From a checkpoint of a small image denoising model.
Model: 0.507M parameters, 40-pixel images, norm none, depths [12], widths [48].
Training: muon at rate 0.0036, batches of 64.
Data: 42238 training examples, 15.3 epochs.
Rows from block 9, named by matrix and row number. Rows with one number belong to one channel. Each number is 200 + 30 x the weight over its row's rms, rounded and kept within 0 to 999. All counts start at 0. After the name is the row's rms in percent of the matrix's.
# convs0: first 3x3 conv (model.blocks.9.convs.0.weight, 48x48x3x3), inputs 6-11, a 3x3 kernel for each
# convs1: second 3x3 conv (model.blocks.9.convs.1.weight, 48x48x3x3, transposed), outputs 6-11, a 3x3 kernel for each
convs0.0,081,167,193,238,260,230,197,224,187,207,205,210,217,240,236,269,183,191,240,211,177,199,205,207,180,247,225,180,174,185,189,195,210,210,186,190,149,196,160,193,231,156,178,171,184,192,138,160,192,126,148,194,219,232,239
convs1.0,108,199,200,239,179,191,223,232,195,202,141,167,185,170,182,179,212,211,209,203,177,189,173,175,191,232,219,244,241,212,211,197,206,212,211,224,207,223,239,284,235,197,243,197,170,181,187,159,201,230,198,254,208,232,240
convs0.1,110,199,209,207,199,171,192,239,193,206,216,232,222,192,207,209,212,223,233,157,143,130,215,209,158,316,331,249,167,158,180,207,199,195,262,247,200,181,170,198,217,190,181,218,196,141,209,174,182,166,178,198,190,213,231
convs1.1,095,211,214,183,198,168,185,205,220,227,184,192,239,214,210,211,208,186,182,194,178,180,227,198,211,267,268,268,173,143,176,218,185,204,190,227,226,239,232,143,208,226,187,166,207,218,171,242,209,205,210,241,160,151,178
convs0.2,090,170,235,205,204,191,226,157,217,201,174,184,171,277,225,215,198,216,180,199,233,196,203,255,226,172,212,218,248,211,234,249,161,210,172,190,236,184,178,209,151,139,190,174,201,168,169,196,177,176,209,199,234,220,220
convs1.2,092,209,212,215,196,207,205,207,222,189,197,225,238,178,207,120,150,174,156,213,201,196,221,186,184,198,170,192,172,194,201,169,214,195,241,184,214,217,226,246,235,221,251,237,218,197,218,197,203,182,159,207,211,193,208
convs0.3,086,231,246,223,220,288,233,188,218,228,229,211,233,181,176,208,178,196,231,209,179,120,224,201,170,243,179,175,230,186,235,193,111,171,244,207,197,183,191,247,197,200,231,140,184,244,215,166,208,202,180,191,148,149,183
convs1.3,101,199,203,249,214,212,212,205,183,218,193,244,223,181,199,212,175,176,170,215,220,220,224,211,205,222,226,198,228,202,170,226,262,216,196,250,210,142,169,207,157,157,167,155,204,200,205,227,235,205,216,195,236,281,228
convs0.4,110,213,231,191,198,225,187,235,225,205,247,232,181,235,237,180,196,186,179,203,178,192,191,164,168,191,188,178,198,189,143,204,214,203,194,192,229,192,239,242,181,205,232,199,195,227,175,162,115,204,199,149,215,204,157
convs1.4,093,193,199,216,173,183,186,189,202,200,217,193,226,197,189,184,183,190,203,191,215,219,212,234,213,210,223,216,175,241,258,157,241,249,200,224,252,200,207,222,187,172,225,256,207,194,208,245,171,212,253,157,182,214,148
convs0.5,078,246,204,224,191,153,216,268,244,225,259,222,182,272,167,162,212,176,165,253,246,244,226,248,203,206,235,208,167,199,244,181,185,203,169,175,188,209,209,211,207,146,177,199,190,203,206,207,232,190,193,200,174,204,189
convs1.5,098,189,170,212,192,187,175,184,193,196,211,189,191,258,188,151,213,139,150,167,170,189,177,174,150,180,167,191,187,202,172,197,192,194,209,193,206,201,176,215,206,220,211,182,199,223,193,213,181,202,161,161,202,207,195
convs0.6,090,198,134,197,169,186,209,223,191,224,165,168,170,167,190,199,221,214,241,218,180,156,201,192,153,241,202,187,169,180,237,177,184,208,235,192,203,176,185,184,226,222,221,241,216,240,239,282,246,175,241,198,135,156,131
convs1.6,110,197,196,204,223,243,180,213,162,193,192,184,177,205,213,247,230,266,210,217,211,188,215,243,211,230,194,201,185,194,166,159,153,191,220,237,222,195,189,168,208,212,206,202,207,200,240,221,242,195,207,181,155,96,143
convs0.7,128,235,222,204,235,187,192,206,103,261,209,194,189,182,180,187,218,209,180,199,209,202,197,247,178,209,210,188,186,223,188,200,214,225,214,196,203,180,188,201,200,190,199,184,196,202,198,205,199,214,188,209,187,195,219
convs1.7,168,200,205,202,213,176,203,192,194,198,208,214,199,218,185,183,205,196,187,191,218,192,236,366,188,201,208,211,198,198,208,199,223,199,186,209,197,205,238,195,218,185,208,207,212,189,202,210,189,203,212,213,202,207,212
convs0.8,104,170,169,195,165,186,198,190,195,191,248,223,190,209,212,211,191,207,216,207,212,209,231,193,195,212,199,188,217,224,196,179,202,202,221,200,159,186,192,178,193,209,186,218,220,199,220,248,260,218,199,202,200,179,201
convs1.8,100,199,219,215,180,203,207,186,182,200,178,236,222,183,221,214,214,199,189,195,225,239,207,215,210,194,212,194,242,289,328,169,196,207,109,163,185,181,178,196,176,175,214,159,221,238,224,219,218,169,135,188,157,209,215
convs0.9,095,218,197,215,221,227,196,194,214,234,229,198,198,205,222,219,189,193,237,202,221,216,172,187,239,173,178,200,255,171,157,256,190,156,176,183,135,245,221,183,230,203,203,193,203,232,210,201,164,187,185,161,186,181,186
convs1.9,092,189,187,183,178,182,213,195,198,206,164,205,278,215,222,242,203,239,198,184,192,193,186,197,234,168,207,211,178,165,157,179,181,107,216,178,164,236,219,223,210,166,212,214,147,150,272,219,223,221,192,218,195,175,198
convs0.10,106,214,195,205,170,145,171,156,157,157,217,174,197,212,196,202,222,202,175,245,220,260,200,206,205,194,204,211,189,159,169,164,180,189,224,219,229,150,161,171,215,217,212,247,221,186,161,193,176,191,218,182,256,266,204
convs1.10,090,215,252,205,188,206,167,188,184,196,219,196,207,209,204,174,187,183,198,222,246,225,208,227,198,202,180,172,237,211,202,212,215,198,212,228,205,198,160,121,210,214,136,198,199,194,194,150,188,209,190,224,255,157,183
convs0.11,108,212,218,199,198,214,213,162,216,193,181,128,167,216,168,227,214,184,224,201,227,195,209,235,200,205,220,225,177,164,184,211,170,184,242,165,184,187,186,189,222,189,154,220,204,139,152,141,151,186,181,187,201,196,189
convs1.11,099,193,205,194,182,198,197,190,205,180,200,149,150,247,215,189,274,234,206,191,182,206,172,173,204,217,209,195,231,175,204,246,206,225,227,225,245,215,174,144,199,175,168,191,182,207,206,163,181,171,172,164,170,171,153
convs0.12,105,140,165,186,166,183,229,227,279,292,256,252,223,204,199,192,178,185,204,120,165,174,133,197,201,222,274,295,203,194,174,217,180,173,207,213,203,229,230,195,214,219,186,218,229,207,174,193,195,213,207,201,221,235,236
convs1.12,096,171,186,185,167,182,206,205,253,268,280,235,246,266,189,195,230,166,213,134,193,191,132,205,185,214,274,272,210,219,192,219,201,191,183,170,190,267,185,219,224,188,190,176,153,187,170,180,166,223,189,207,189,211,198
convs0.13,097,186,228,245,194,215,271,197,198,214,188,210,236,198,137,301,197,209,277,199,168,196,199,192,192,182,204,226,222,222,237,191,159,214,180,155,198,202,248,206,210,178,189,227,194,210,220,198,194,245,164,168,244,224,189
convs1.13,087,189,204,199,157,194,209,188,172,188,267,225,234,245,184,178,213,179,138,189,203,239,195,215,232,203,185,193,210,225,205,219,206,259,183,168,247,187,234,182,144,174,155,175,192,221,168,206,224,143,190,211,203,219,157
convs0.14,101,169,185,183,198,201,220,219,180,181,202,177,191,192,215,195,199,197,176,174,193,184,214,266,185,200,221,187,187,224,201,174,230,188,204,269,244,223,238,245,202,231,201,186,223,184,149,192,174,156,180,137,190,216,193
convs1.14,086,208,194,222,195,198,202,193,203,194,328,264,224,256,228,205,267,221,197,212,196,197,180,198,188,191,205,172,157,243,222,159,273,204,132,199,192,223,247,159,197,214,147,222,196,150,225,212,232,248,233,233,230,226,225
convs0.15,129,185,139,205,198,179,221,232,162,219,248,239,214,212,206,227,191,173,206,155,178,206,189,228,216,170,231,178,225,213,181,204,227,188,234,246,199,197,196,167,217,200,179,210,204,154,188,161,160,177,166,171,173,183,185
convs1.15,118,225,167,171,210,204,207,210,177,205,170,232,235,174,228,246,230,195,220,181,166,223,207,211,240,199,223,206,169,183,264,164,158,168,145,204,179,249,202,183,199,213,185,185,220,193,181,209,212,195,217,226,221,245,191
convs0.16,108,200,202,197,243,219,192,209,188,187,144,171,194,180,182,218,165,190,221,230,233,212,221,223,160,204,196,168,221,191,192,229,141,173,226,198,248,168,182,202,160,216,224,177,253,277,186,172,170,187,161,184,180,178,225
convs1.16,106,208,198,186,190,172,199,203,180,165,160,194,211,201,212,221,212,238,227,212,203,192,209,203,180,203,180,156,204,182,164,223,206,211,188,210,246,151,155,231,172,163,255,161,154,254,202,223,186,218,234,203,204,223,197
convs0.17,090,193,193,199,199,200,202,225,247,208,213,233,224,183,208,211,165,176,175,276,216,191,237,221,179,208,167,151,237,192,189,175,161,195,175,182,199,291,260,217,256,215,144,225,214,110,198,214,214,198,215,203,180,175,214
convs1.17,090,209,217,190,213,211,188,212,186,201,204,214,196,193,201,189,138,172,219,218,202,188,228,192,179,190,152,186,252,206,228,242,215,204,247,194,155,267,202,200,245,202,167,243,194,171,204,183,240,208,209,225,219,215,246
convs0.18,086,167,166,185,168,161,183,185,167,192,153,171,175,152,191,183,192,204,165,225,196,198,178,158,166,212,176,206,163,154,170,192,232,203,155,175,196,208,198,198,208,220,214,188,208,212,151,176,230,129,134,214,201,230,274
convs1.18,079,196,185,201,202,225,209,209,226,203,319,221,211,260,189,227,207,184,205,175,214,219,212,255,230,184,227,219,198,176,137,188,180,188,209,199,206,226,206,216,222,201,222,232,226,197,170,207,214,158,243,209,185,217,215
convs0.19,089,191,189,200,190,222,193,194,185,178,185,182,196,225,263,212,217,210,189,231,229,200,207,212,218,146,207,227,34,174,222,213,247,243,211,280,242,205,185,196,217,215,172,170,189,176,130,168,186,159,192,227,117,170,218
convs1.19,081,188,180,218,211,227,199,196,205,188,233,271,179,199,177,179,206,185,185,188,191,195,187,190,187,177,183,175,187,190,157,163,209,209,158,227,246,199,214,192,220,230,209,219,227,231,209,218,226,188,139,233,198,231,225
convs0.20,100,213,194,200,194,201,204,238,209,197,218,213,230,197,212,225,223,205,221,194,180,188,196,193,213,183,210,226,172,159,255,208,189,220,242,220,257,227,230,219,185,173,180,153,147,159,215,228,282,192,182,218,148,136,182
convs1.20,100,188,196,201,193,211,211,198,201,217,199,199,187,164,191,182,156,183,166,176,195,190,177,197,174,197,196,192,188,248,218,149,220,189,132,188,160,234,252,173,212,196,159,189,230,156,224,279,266,189,230,227,89,165,230
convs0.21,088,213,219,217,213,263,232,221,226,226,232,204,217,223,184,193,185,179,197,196,209,244,113,134,188,150,143,189,169,208,192,190,233,199,192,214,219,168,177,218,149,157,179,187,182,197,212,234,216,214,216,191,219,243,192
convs1.21,095,195,201,214,172,205,191,195,178,205,224,184,191,247,207,181,188,182,193,204,221,243,154,191,221,162,184,219,208,223,208,223,235,207,192,194,147,172,244,213,184,258,242,170,230,245,205,114,140,176,86,127,223,182,174
convs0.22,105,195,205,197,195,207,175,235,189,192,194,195,185,164,207,143,189,188,140,213,211,200,202,148,175,222,212,189,209,192,194,160,168,187,168,205,205,164,163,201,142,211,230,211,254,272,193,181,171,204,210,230,168,194,202
convs1.22,104,231,185,213,221,193,195,210,210,190,243,207,175,239,224,213,194,162,199,208,208,216,221,212,179,205,204,147,232,182,245,252,218,212,232,226,226,138,185,130,169,226,219,172,194,241,162,215,234,167,187,199,206,197,199
convs0.23,095,210,239,230,214,200,205,219,202,230,191,176,164,230,235,210,210,234,203,203,203,200,230,218,175,240,238,214,223,234,261,198,150,230,224,240,250,214,222,240,216,177,170,224,191,194,246,201,188,196,160,174,162,158,163
convs1.23,088,204,210,223,184,200,203,199,222,200,200,153,141,191,179,135,159,157,183,215,223,203,194,200,199,217,188,185,100,130,144,177,216,277,206,279,302,155,195,175,206,226,157,192,188,160,191,217,166,233,230,185,254,218,204
convs0.24,102,187,195,211,169,148,163,163,164,176,276,254,228,237,201,216,191,173,184,207,214,246,205,229,212,153,179,225,141,184,206,166,181,247,217,252,246,194,173,152,219,206,159,205,189,170,195,188,202,208,201,217,206,185,222
convs1.24,116,198,228,193,177,202,211,197,203,183,192,229,199,215,186,181,179,126,176,192,207,194,152,200,198,169,196,204,104,128,175,166,199,222,148,195,238,217,217,186,233,206,183,214,209,148,150,163,209,179,180,205,171,186,248
convs0.25,094,179,164,217,163,177,204,170,188,204,180,169,190,173,179,209,167,196,204,216,234,214,199,197,207,176,176,196,188,126,196,206,165,206,259,227,197,178,204,218,176,200,199,116,169,171,173,183,202,172,159,174,171,182,225
convs1.25,079,218,207,195,217,245,220,213,209,192,223,202,225,238,235,223,200,187,141,210,244,211,198,212,224,198,199,195,248,161,139,226,234,173,226,235,235,201,177,229,140,237,240,177,219,210,173,198,226,194,219,248,175,180,271
convs0.26,088,214,229,185,246,224,202,207,215,186,161,162,212,207,210,224,210,229,213,220,184,151,226,220,187,219,220,215,233,230,226,191,180,193,167,212,217,240,195,209,194,164,187,181,162,187,187,192,185,220,233,214,205,201,166
convs1.26,088,205,195,184,227,194,172,217,212,183,160,157,184,192,226,210,220,243,220,168,179,172,205,210,160,211,202,168,190,228,203,192,199,211,186,202,159,220,179,180,210,244,186,202,177,185,228,197,154,258,218,183,203,163,130
convs0.27,092,220,198,209,216,236,253,201,222,174,198,185,205,204,164,197,214,208,186,213,232,217,223,246,200,236,195,226,230,198,184,179,170,215,188,180,236,171,168,233,169,153,194,183,163,175,164,184,200,166,180,182,185,225,173
convs1.27,098,206,193,194,237,187,166,209,200,196,217,183,165,216,238,218,198,194,211,193,161,169,203,181,152,187,186,174,205,246,217,227,220,179,199,184,143,199,162,221,214,195,244,195,228,226,204,200,233,132,176,249,198,233,250
convs0.28,093,155,183,176,163,214,187,179,192,187,180,197,198,228,241,253,251,216,230,173,215,210,194,259,219,212,254,237,213,128,142,247,208,204,220,235,218,223,229,257,235,222,236,179,192,152,223,238,231,171,187,209,207,213,240
convs1.28,078,218,214,184,222,228,208,204,194,194,229,192,257,219,191,201,206,231,223,198,197,213,191,191,204,211,184,178,202,101,132,276,239,167,208,282,180,219,224,194,198,199,220,213,168,204,201,195,210,170,201,133,185,243,171
convs0.29,111,155,210,271,157,213,273,169,209,263,193,171,196,228,222,215,228,220,183,155,183,254,155,188,259,137,190,256,185,185,201,140,189,225,154,201,227,172,177,189,215,191,212,235,212,200,186,179,208,193,220,266,175,219,247
convs1.29,104,191,206,230,158,185,234,175,196,231,180,224,235,168,221,248,216,212,253,147,194,212,125,194,219,173,196,221,146,215,269,134,199,230,167,193,181,251,197,194,246,232,242,214,216,253,159,180,208,127,161,197,156,212,197
convs0.30,082,242,246,216,230,218,205,233,222,223,185,192,201,169,182,203,183,158,173,176,150,176,212,177,147,194,146,167,175,190,207,182,204,208,212,204,205,209,204,127,214,227,163,245,254,180,219,238,249,229,217,194,190,177,148
convs1.30,078,193,190,184,194,192,193,161,179,175,239,253,210,206,217,210,218,223,162,172,206,200,200,250,246,172,240,208,288,228,246,239,178,225,207,184,259,163,164,200,191,166,224,219,191,234,166,210,204,164,256,178,150,217,223
convs0.31,099,191,191,233,199,190,201,207,181,187,217,232,208,264,246,190,239,259,204,208,200,219,185,197,225,197,221,236,216,228,221,208,175,201,174,174,176,228,182,195,230,216,200,209,219,209,207,225,233,179,216,187,193,235,217
convs1.31,102,195,210,217,210,207,201,182,202,179,169,229,238,183,179,206,216,134,160,202,187,193,213,192,208,194,185,205,232,225,273,193,195,247,218,202,215,187,213,221,181,169,178,213,214,163,147,117,153,177,154,153,221,173,165
convs0.32,106,147,192,201,150,204,210,164,201,256,213,212,187,173,210,180,147,178,180,153,198,236,115,182,250,167,240,328,172,206,229,177,211,215,181,195,225,204,223,191,182,194,166,192,187,172,97,139,229,121,146,222,150,199,280
convs1.32,074,205,202,207,202,240,219,201,244,209,134,147,199,123,103,180,200,155,180,198,229,203,180,237,203,169,244,190,284,240,174,220,153,194,192,189,236,208,175,178,203,174,171,228,217,194,191,174,185,194,201,214,190,245,212
convs0.33,092,194,203,201,255,181,193,199,182,199,166,202,224,156,206,246,151,207,217,206,184,157,237,216,151,263,221,199,174,172,178,208,241,215,184,196,177,298,213,184,290,196,144,248,189,141,225,225,249,244,249,247,181,169,213
convs1.33,116,207,188,192,202,202,233,214,230,214,216,202,211,169,147,259,214,224,228,204,200,180,206,217,229,238,230,201,191,199,198,194,171,166,190,195,180,245,232,135,223,217,73,191,205,110,199,226,183,178,225,107,188,193,156
convs0.34,103,199,230,174,209,184,171,224,218,205,177,197,197,209,201,225,210,222,226,220,196,199,207,194,174,176,174,160,213,304,252,194,210,206,169,133,163,218,203,179,199,212,194,219,204,198,269,287,260,239,202,215,107,130,192
convs1.34,106,197,186,174,201,192,212,202,218,204,175,187,198,239,218,200,200,170,211,181,210,198,197,195,201,196,209,203,199,241,231,231,222,187,156,141,185,239,188,141,233,237,210,199,184,217,254,253,225,187,213,168,108,133,123
convs0.35,098,194,178,155,208,178,202,204,179,200,147,181,189,180,198,212,198,205,250,234,195,161,255,215,182,214,174,175,141,208,198,170,193,192,175,155,146,221,210,195,208,182,152,217,218,205,65,127,151,122,155,183,133,161,166
convs1.35,086,201,201,240,217,214,196,222,217,183,180,187,215,238,211,184,261,239,198,226,210,223,242,198,213,217,204,203,314,252,195,246,184,195,247,197,282,140,185,226,156,216,208,183,209,184,156,158,211,166,196,266,181,232,302
convs0.36,088,153,191,214,141,190,239,169,158,228,246,240,204,237,226,201,189,192,214,174,199,285,144,202,254,123,191,236,127,196,177,187,242,172,221,217,135,219,205,165,218,218,194,222,165,169,195,178,187,212,196,178,183,164,169
convs1.36,079,206,214,239,203,233,217,174,189,209,197,195,250,248,186,210,208,177,186,176,201,235,172,213,232,152,162,215,235,184,142,223,182,183,260,212,228,235,176,156,242,273,159,242,183,186,209,228,157,245,240,153,259,230,219
convs0.37,096,169,231,214,167,280,211,193,260,211,193,221,174,163,207,179,157,208,193,229,195,177,233,226,195,220,242,198,171,206,209,202,177,184,178,163,163,240,227,210,224,214,210,197,192,224,215,201,222,235,189,209,189,153,169
convs1.37,083,179,187,190,187,193,192,196,196,208,183,202,212,222,252,212,188,231,223,198,217,189,217,226,233,220,224,237,230,259,292,178,188,216,213,165,162,191,169,166,216,140,155,201,164,243,186,184,174,170,201,175,203,200,170
convs0.38,085,196,167,205,207,189,204,169,149,198,195,198,193,143,170,141,164,172,148,170,212,177,201,250,194,201,219,172,155,172,190,161,199,176,159,181,215,217,222,201,205,225,210,149,168,190,253,217,261,229,211,259,243,216,259
convs1.38,086,206,237,223,201,228,239,201,196,213,219,191,234,217,237,259,221,211,238,182,198,168,186,227,172,188,182,196,170,205,219,189,231,227,185,228,204,193,216,203,187,257,207,172,203,200,161,177,165,143,145,141,215,172,181
convs0.39,120,136,315,159,174,143,184,205,187,213,218,187,210,219,225,238,195,198,211,232,93,232,234,236,200,182,193,186,205,196,187,198,212,211,200,229,209,179,182,185,186,206,201,211,202,193,208,177,199,202,221,214,191,192,199
convs1.39,140,208,200,205,202,222,203,198,277,194,203,207,202,199,181,165,209,258,191,209,194,208,204,207,245,196,208,210,200,194,206,197,205,196,213,257,204,188,224,192,203,214,187,190,179,195,191,224,203,181,194,197,195,158,210
convs0.40,087,223,234,183,179,263,170,277,192,212,210,218,194,228,198,207,214,225,219,194,165,193,161,153,232,163,184,147,151,195,173,173,204,220,205,218,193,109,189,219,119,227,250,168,262,301,182,200,182,207,229,221,205,240,198
convs1.40,108,213,161,233,220,247,153,198,226,230,145,180,145,182,215,166,204,191,200,169,220,223,202,194,214,189,222,238,170,179,169,173,164,206,229,235,234,139,138,235,176,171,236,218,229,262,161,187,148,178,171,217,232,207,197
convs0.41,111,213,191,201,232,189,177,227,180,171,176,203,243,183,194,241,226,231,251,237,211,189,214,203,184,213,194,161,110,99,162,149,162,214,215,198,234,196,204,188,215,216,211,186,217,188,204,166,193,194,187,179,199,209,214
convs1.41,099,223,219,178,221,208,183,203,206,190,126,185,138,107,185,180,116,162,219,241,224,191,245,217,185,219,203,197,129,192,237,131,224,260,193,237,244,204,204,243,162,152,215,202,211,201,141,188,226,143,209,199,200,245,262
convs0.42,086,175,201,184,203,255,217,203,231,215,150,185,164,143,182,197,202,265,253,162,205,219,157,164,190,165,157,191,225,209,188,254,180,201,210,181,184,154,166,225,128,172,236,177,232,284,162,202,210,182,179,192,191,205,206
convs1.42,098,211,210,205,202,197,197,189,188,196,162,197,195,195,213,238,179,187,244,255,250,272,200,203,240,160,179,203,227,228,171,184,164,130,184,183,171,74,170,218,156,206,297,180,239,286,192,199,196,232,216,266,197,210,181
convs0.43,102,236,197,210,233,205,197,235,193,164,242,225,236,208,220,223,220,224,234,201,201,194,175,179,182,179,175,179,341,220,174,212,221,150,204,187,211,125,160,176,205,215,195,174,218,247,321,203,211,261,235,191,199,195,142
convs1.43,101,218,198,178,221,202,178,195,181,174,231,167,173,181,197,187,203,209,195,217,206,189,189,187,187,186,203,199,337,194,192,217,213,124,192,181,181,193,226,233,182,207,277,193,202,210,324,202,178,258,194,121,191,177,91
convs0.44,096,182,190,216,231,250,220,213,234,225,157,153,196,177,167,208,182,196,205,188,199,180,189,170,163,223,193,199,186,211,215,177,216,242,129,201,257,196,203,210,161,188,213,187,149,206,218,249,179,216,240,190,173,197,181
convs1.44,112,214,228,210,203,197,193,237,216,203,163,182,182,209,204,202,211,261,217,214,209,217,216,204,222,226,214,223,145,174,272,178,190,258,226,209,230,150,217,206,184,191,243,197,195,210,179,184,178,212,176,215,208,186,233
convs0.45,124,233,245,201,178,227,188,152,193,163,250,213,194,255,205,219,207,253,187,177,152,175,176,179,163,179,195,193,227,207,217,226,229,219,205,212,184,166,237,231,138,177,240,185,187,213,200,212,179,202,211,200,189,217,212
convs1.45,113,217,203,197,199,190,192,210,212,218,182,171,207,174,162,196,216,198,169,201,198,195,214,193,185,211,201,195,195,221,208,199,169,176,202,185,144,162,163,192,174,153,151,225,201,151,188,232,224,173,235,256,205,311,276
convs0.46,119,237,207,193,273,210,182,206,199,201,208,193,224,235,219,208,239,223,213,187,189,224,155,170,217,169,194,223,206,183,223,155,183,201,155,180,177,182,224,192,87,188,209,169,231,247,132,148,181,171,196,221,180,191,198
convs1.46,117,191,196,207,185,169,186,206,209,196,205,181,199,230,216,211,166,175,195,176,206,197,160,185,185,159,187,218,190,205,221,170,209,242,243,216,195,155,190,197,130,159,134,160,171,152,184,224,215,174,190,207,165,210,231
convs0.47,108,188,184,124,228,236,166,277,259,210,166,184,216,181,215,213,175,201,190,204,202,137,240,219,166,243,256,213,206,197,166,205,189,167,241,200,188,230,224,198,187,188,179,162,164,172,193,161,152,196,185,183,268,251,225
convs1.47,098,189,163,185,201,213,183,240,248,195,234,223,218,204,214,187,198,204,229,181,175,165,201,188,189,239,229,194,153,145,148,228,198,184,272,193,203,187,196,190,172,194,164,196,194,165,213,154,146,244,207,204,289,246,210