Rows from block 8, named by matrix and row number. Rows with one number belong to one channel. Each number is 128 + 32 x the weight over its row's rms, rounded and kept within 0 to 255. All counts start at 0. Numbers have three digits each.
# convs0: first 3x3 conv (model.blocks.8.convs.0.weight, 48x48x3x3), inputs 32-47, a 3x3 kernel for each
# convs1: second 3x3 conv (model.blocks.8.convs.1.weight, 48x48x3x3, transposed), outputs 32-47, a 3x3 kernel for each
convs0.28:167130158180106089094111120144092112118115133145154145141150128157134110106120126078111165106109177134108074108085098153135142128088112098142155036105136159114117119123144145133159169123120138129172112150208119124131138125110133108135137143130066154209114128162131106115095111119175121102127132178149130118176184147099134154118118129106125128088126142094121145096150139150120118126128142110136127150134134118133189113108180132107126
convs1.28:103119103195140108084106086119139157132148123157175158098101162197186169237154091193151136124123125082106161049137130120125154159155194078105137043106140119148160143126151131116156117115142104125117099139183150144134110129087119101117098136112160155154130141156110139145153145104205168122078118102091093133086091120154125125133127137159134127129155179092121087190164181138110128142140165131130150133143153165160180136134180108133165
convs0.29:094079087090067079108118142154144156131133119102080078069092165090079171171174177196162150154125110100126087136134168151144106131105132121121138128180195119135165210119122164179168143113154097095123166130162166160139116129135086149084116095023102083061090093061115086087096108121105164126119131160171163105145139127127126142189171109180161155181155123047067073158119146156106137123136112149154120160138122118084093137087100096122097
convs1.29:093130146193204222168142173149206190087118160094152147057124087025107062105163078107168126151170122173157068240098205135082150185093100160085104118061109156109090188152133126154130112119141079107080095131139111126103156111147125158149135117115117153125173154164165179153171122120174134125163137115134118167066102126083120117086086079156099097182145135133075098167151098162144117126137117142155142146164136139140112178160176163178155
convs0.30:156137154146138131151116112118083074092071059091092064141119145152124135123133158115116174149137181140139165100125141084121124109096117179112072206150086196129089116120140138110131112113133115153189132156166092105114106084067135112071150144127154121116167127112149141143182148128149124134166133165120105071134120089102096095143167168139161158138168142099095119073088100094105104142109122143107134136122122126131102135132113104117123
convs1.30:145136101128113129138129169147159196190178163141164134121132121082088118078109111130138077088111086064129107129142122150121157144137106152106087188089085188146135114124120102129142128135145106142156081114119044109108130121139148124151175131132138141129135115147139126129146133149138149138163139105135145157134120154151113156078111096065105080098097094125160168170150166184159174130125130127117132143138129133125137120118157136139138
convs0.31:101149099122111126113121141111113105091167103109136101150129138141099121152119148115185102072182124109134123138138090115136096095152134109147131136162096125147129095150139123208098108159099131149113107151108127129128122095116135103122117159093129120109114255112098143127108165125073170085111144124126176136136157147099138103100145120136159151124154122108134129131144112133156101100170109083053134094190115126183087064166110135127117
convs1.31:141087131127156144131099123119142125147102168127145130159070095142077105152070119127136168115194150108119173132131124147135136135123121153125135147249147134091146122120133113190119115092137144081111134175211126097148119102134156177135131089114118096099138194135150103118101092144070241135107022123112129128110016139099139137139095165157083074147121175094151150090107146100133136133134131140076131123137129127094138122173118139132138
convs0.32:127122079118125124105108135127166099151155117180156123086213123176099129121096142173114120149168093104176157087119112138192051140192106107143131193195101165201104108119107106139133097128126121122166127119160115081121159096102160079111120163128192175135134170131117181148110128113162150174085107094133145151140148143164151170148145126097091082151140081078133231113111155128153173092105144101135131130139140136112121158138111137150137
convs1.32:086171123121173086142165119153214112082159147070113102087121145061046167117106065091121138091107149089095113170111082159135101116148149126105084097119154056112116168114120186165123157148121150147138119169176092099136116166110155121110146155117108104114134121096146091108074090170094084147159130125093080135100101118101074110162207164150106120163126134095067166113067111175150144135112130141129146148126143116088082144133109159120129
convs0.33:144116109131094077108123094151122102155144128082133118155139177136052117136151154095079149117085101158090110142107149069100085104099132150119148090199117139087168116110159133080152172175184130118143108152125075114112142183066122255137077165137153094113152171102099117099088117115096155108111087100152169125158195151134133131160131152136147101113177084122063116101100072121120103144127080101234154100175162130155158103139154158094116
convs1.33:089089111079083050049111075099073086132107085114142134139151122122135136143138156073066048093101103147097111083088134056101052095134118172157143167213177210174193119132113133160128120147125135201095159158098161138109148055151122113164139055144111129111139149110110113101105142107133091104126104103151128119168148129130107136121116103081134086076144070128065088118099067114087124123134123122109121120130122116133085132151105100119104
convs0.34:066111188061142235074115172197156158204144109207160144078094195041058153050094195107101155045095137083124150122123173145159189193155117032094172094147205128137148131112136143118143131114179126163143080128121111137156135128075132113127118113096139136112106105097145111138169147123178123127095103152125112120107100124112143190113118127138146168128128171113111113141126129082069107137126110154128122150122155149121127171162172139119139
convs1.34:087085205086133243113124200127101110070090081108141135093128188083127172083111127106122149162177213165171147186164124142189139092116133086095125038114170045149215141123139139133136172136111119153172136164185147146137119114120115139143145139134128120137116148132142110115156148131212126068195167123038135169107156130126170149126116183143116182117103166066173145066146094083139118134127134135126125141125098141133135143176160156127098
convs0.35:131046000150062030145102126149157136150126121209155122110123095140153117125135156093077106131097102099125103143141144160144129157152173160095034193137077207173111136116151116100126127106136086120133106111131089100111127145158145169163153184136155158171142165147105141116118126136100144141069132154208140103208132106248139117101133123118144151123129142113132102115118094126153104138157172141146144109130115129112127105092093064073096
convs1.35:125211184084128153053085072115154160080101126140139140085088108119060056119111054087128133038061109091075113148209149134169129165186150112110174089094153101089120147159165149155156137142127164140150151101138145128117150139169138107138143151171143124121164134142154155171125121131165111125168156142162148138150144139168163138128148134151157103096111103125073109147073153155080163139116107141109126147115120151152121166152144171162153
convs0.36:074130125091132110106147154113128184126138189140140146144106109132130131119130148165165121121135118099161193173125138166160109113189167103118140120153120121099093125103103117131108118093165112102104099118081100101087064036094113092081141097123164125157159123089138118076143128072098149090121139132081136182131218184114128156114089117103107115053118149130190164143200126185215138145150144135161118121149136130172162146123138122107102
convs1.36:156113116134144113118161125157180187151194160159156139076165197091136127119104097086195236090167237076147218211161099155177102154166145099155155102121107110099112133141117108137112138141121094086051121090079096096081093112104104148127101136148145164141144145115146154108119152138147173134154160148157147140172173130146165132105078123088096196050078104157178148129193181132249243144136139147118133147128119150171140141143118152145105
convs0.37:122124148121140138153125135055076123112109142131140127107081114000187128073110135144114096127114074103130115129146125155131157167148159131165111141141158104154129100133110116157162113123125156121139136136130122122146137115105161040135169144146141197114130111135078112133138116101135107139152117129136138147102108141058089122123090127121100127085091132166107137138152081148114131094115126185085101120132114175134125158178140096106132
convs1.37:108096095116214078098192096148120146157157152153132174157133146146081188157151166131133116176158137175119103059094071093107080123134105155155166140209161166145155116116138116153140112134145126144156135132132121110107130118120137213153135141159139148118143129123136122102129139105143109153151135131153182172141161161144137125125145136115164149108152100125149142132157134127119123130133144147153174128133139132135122138156160119123136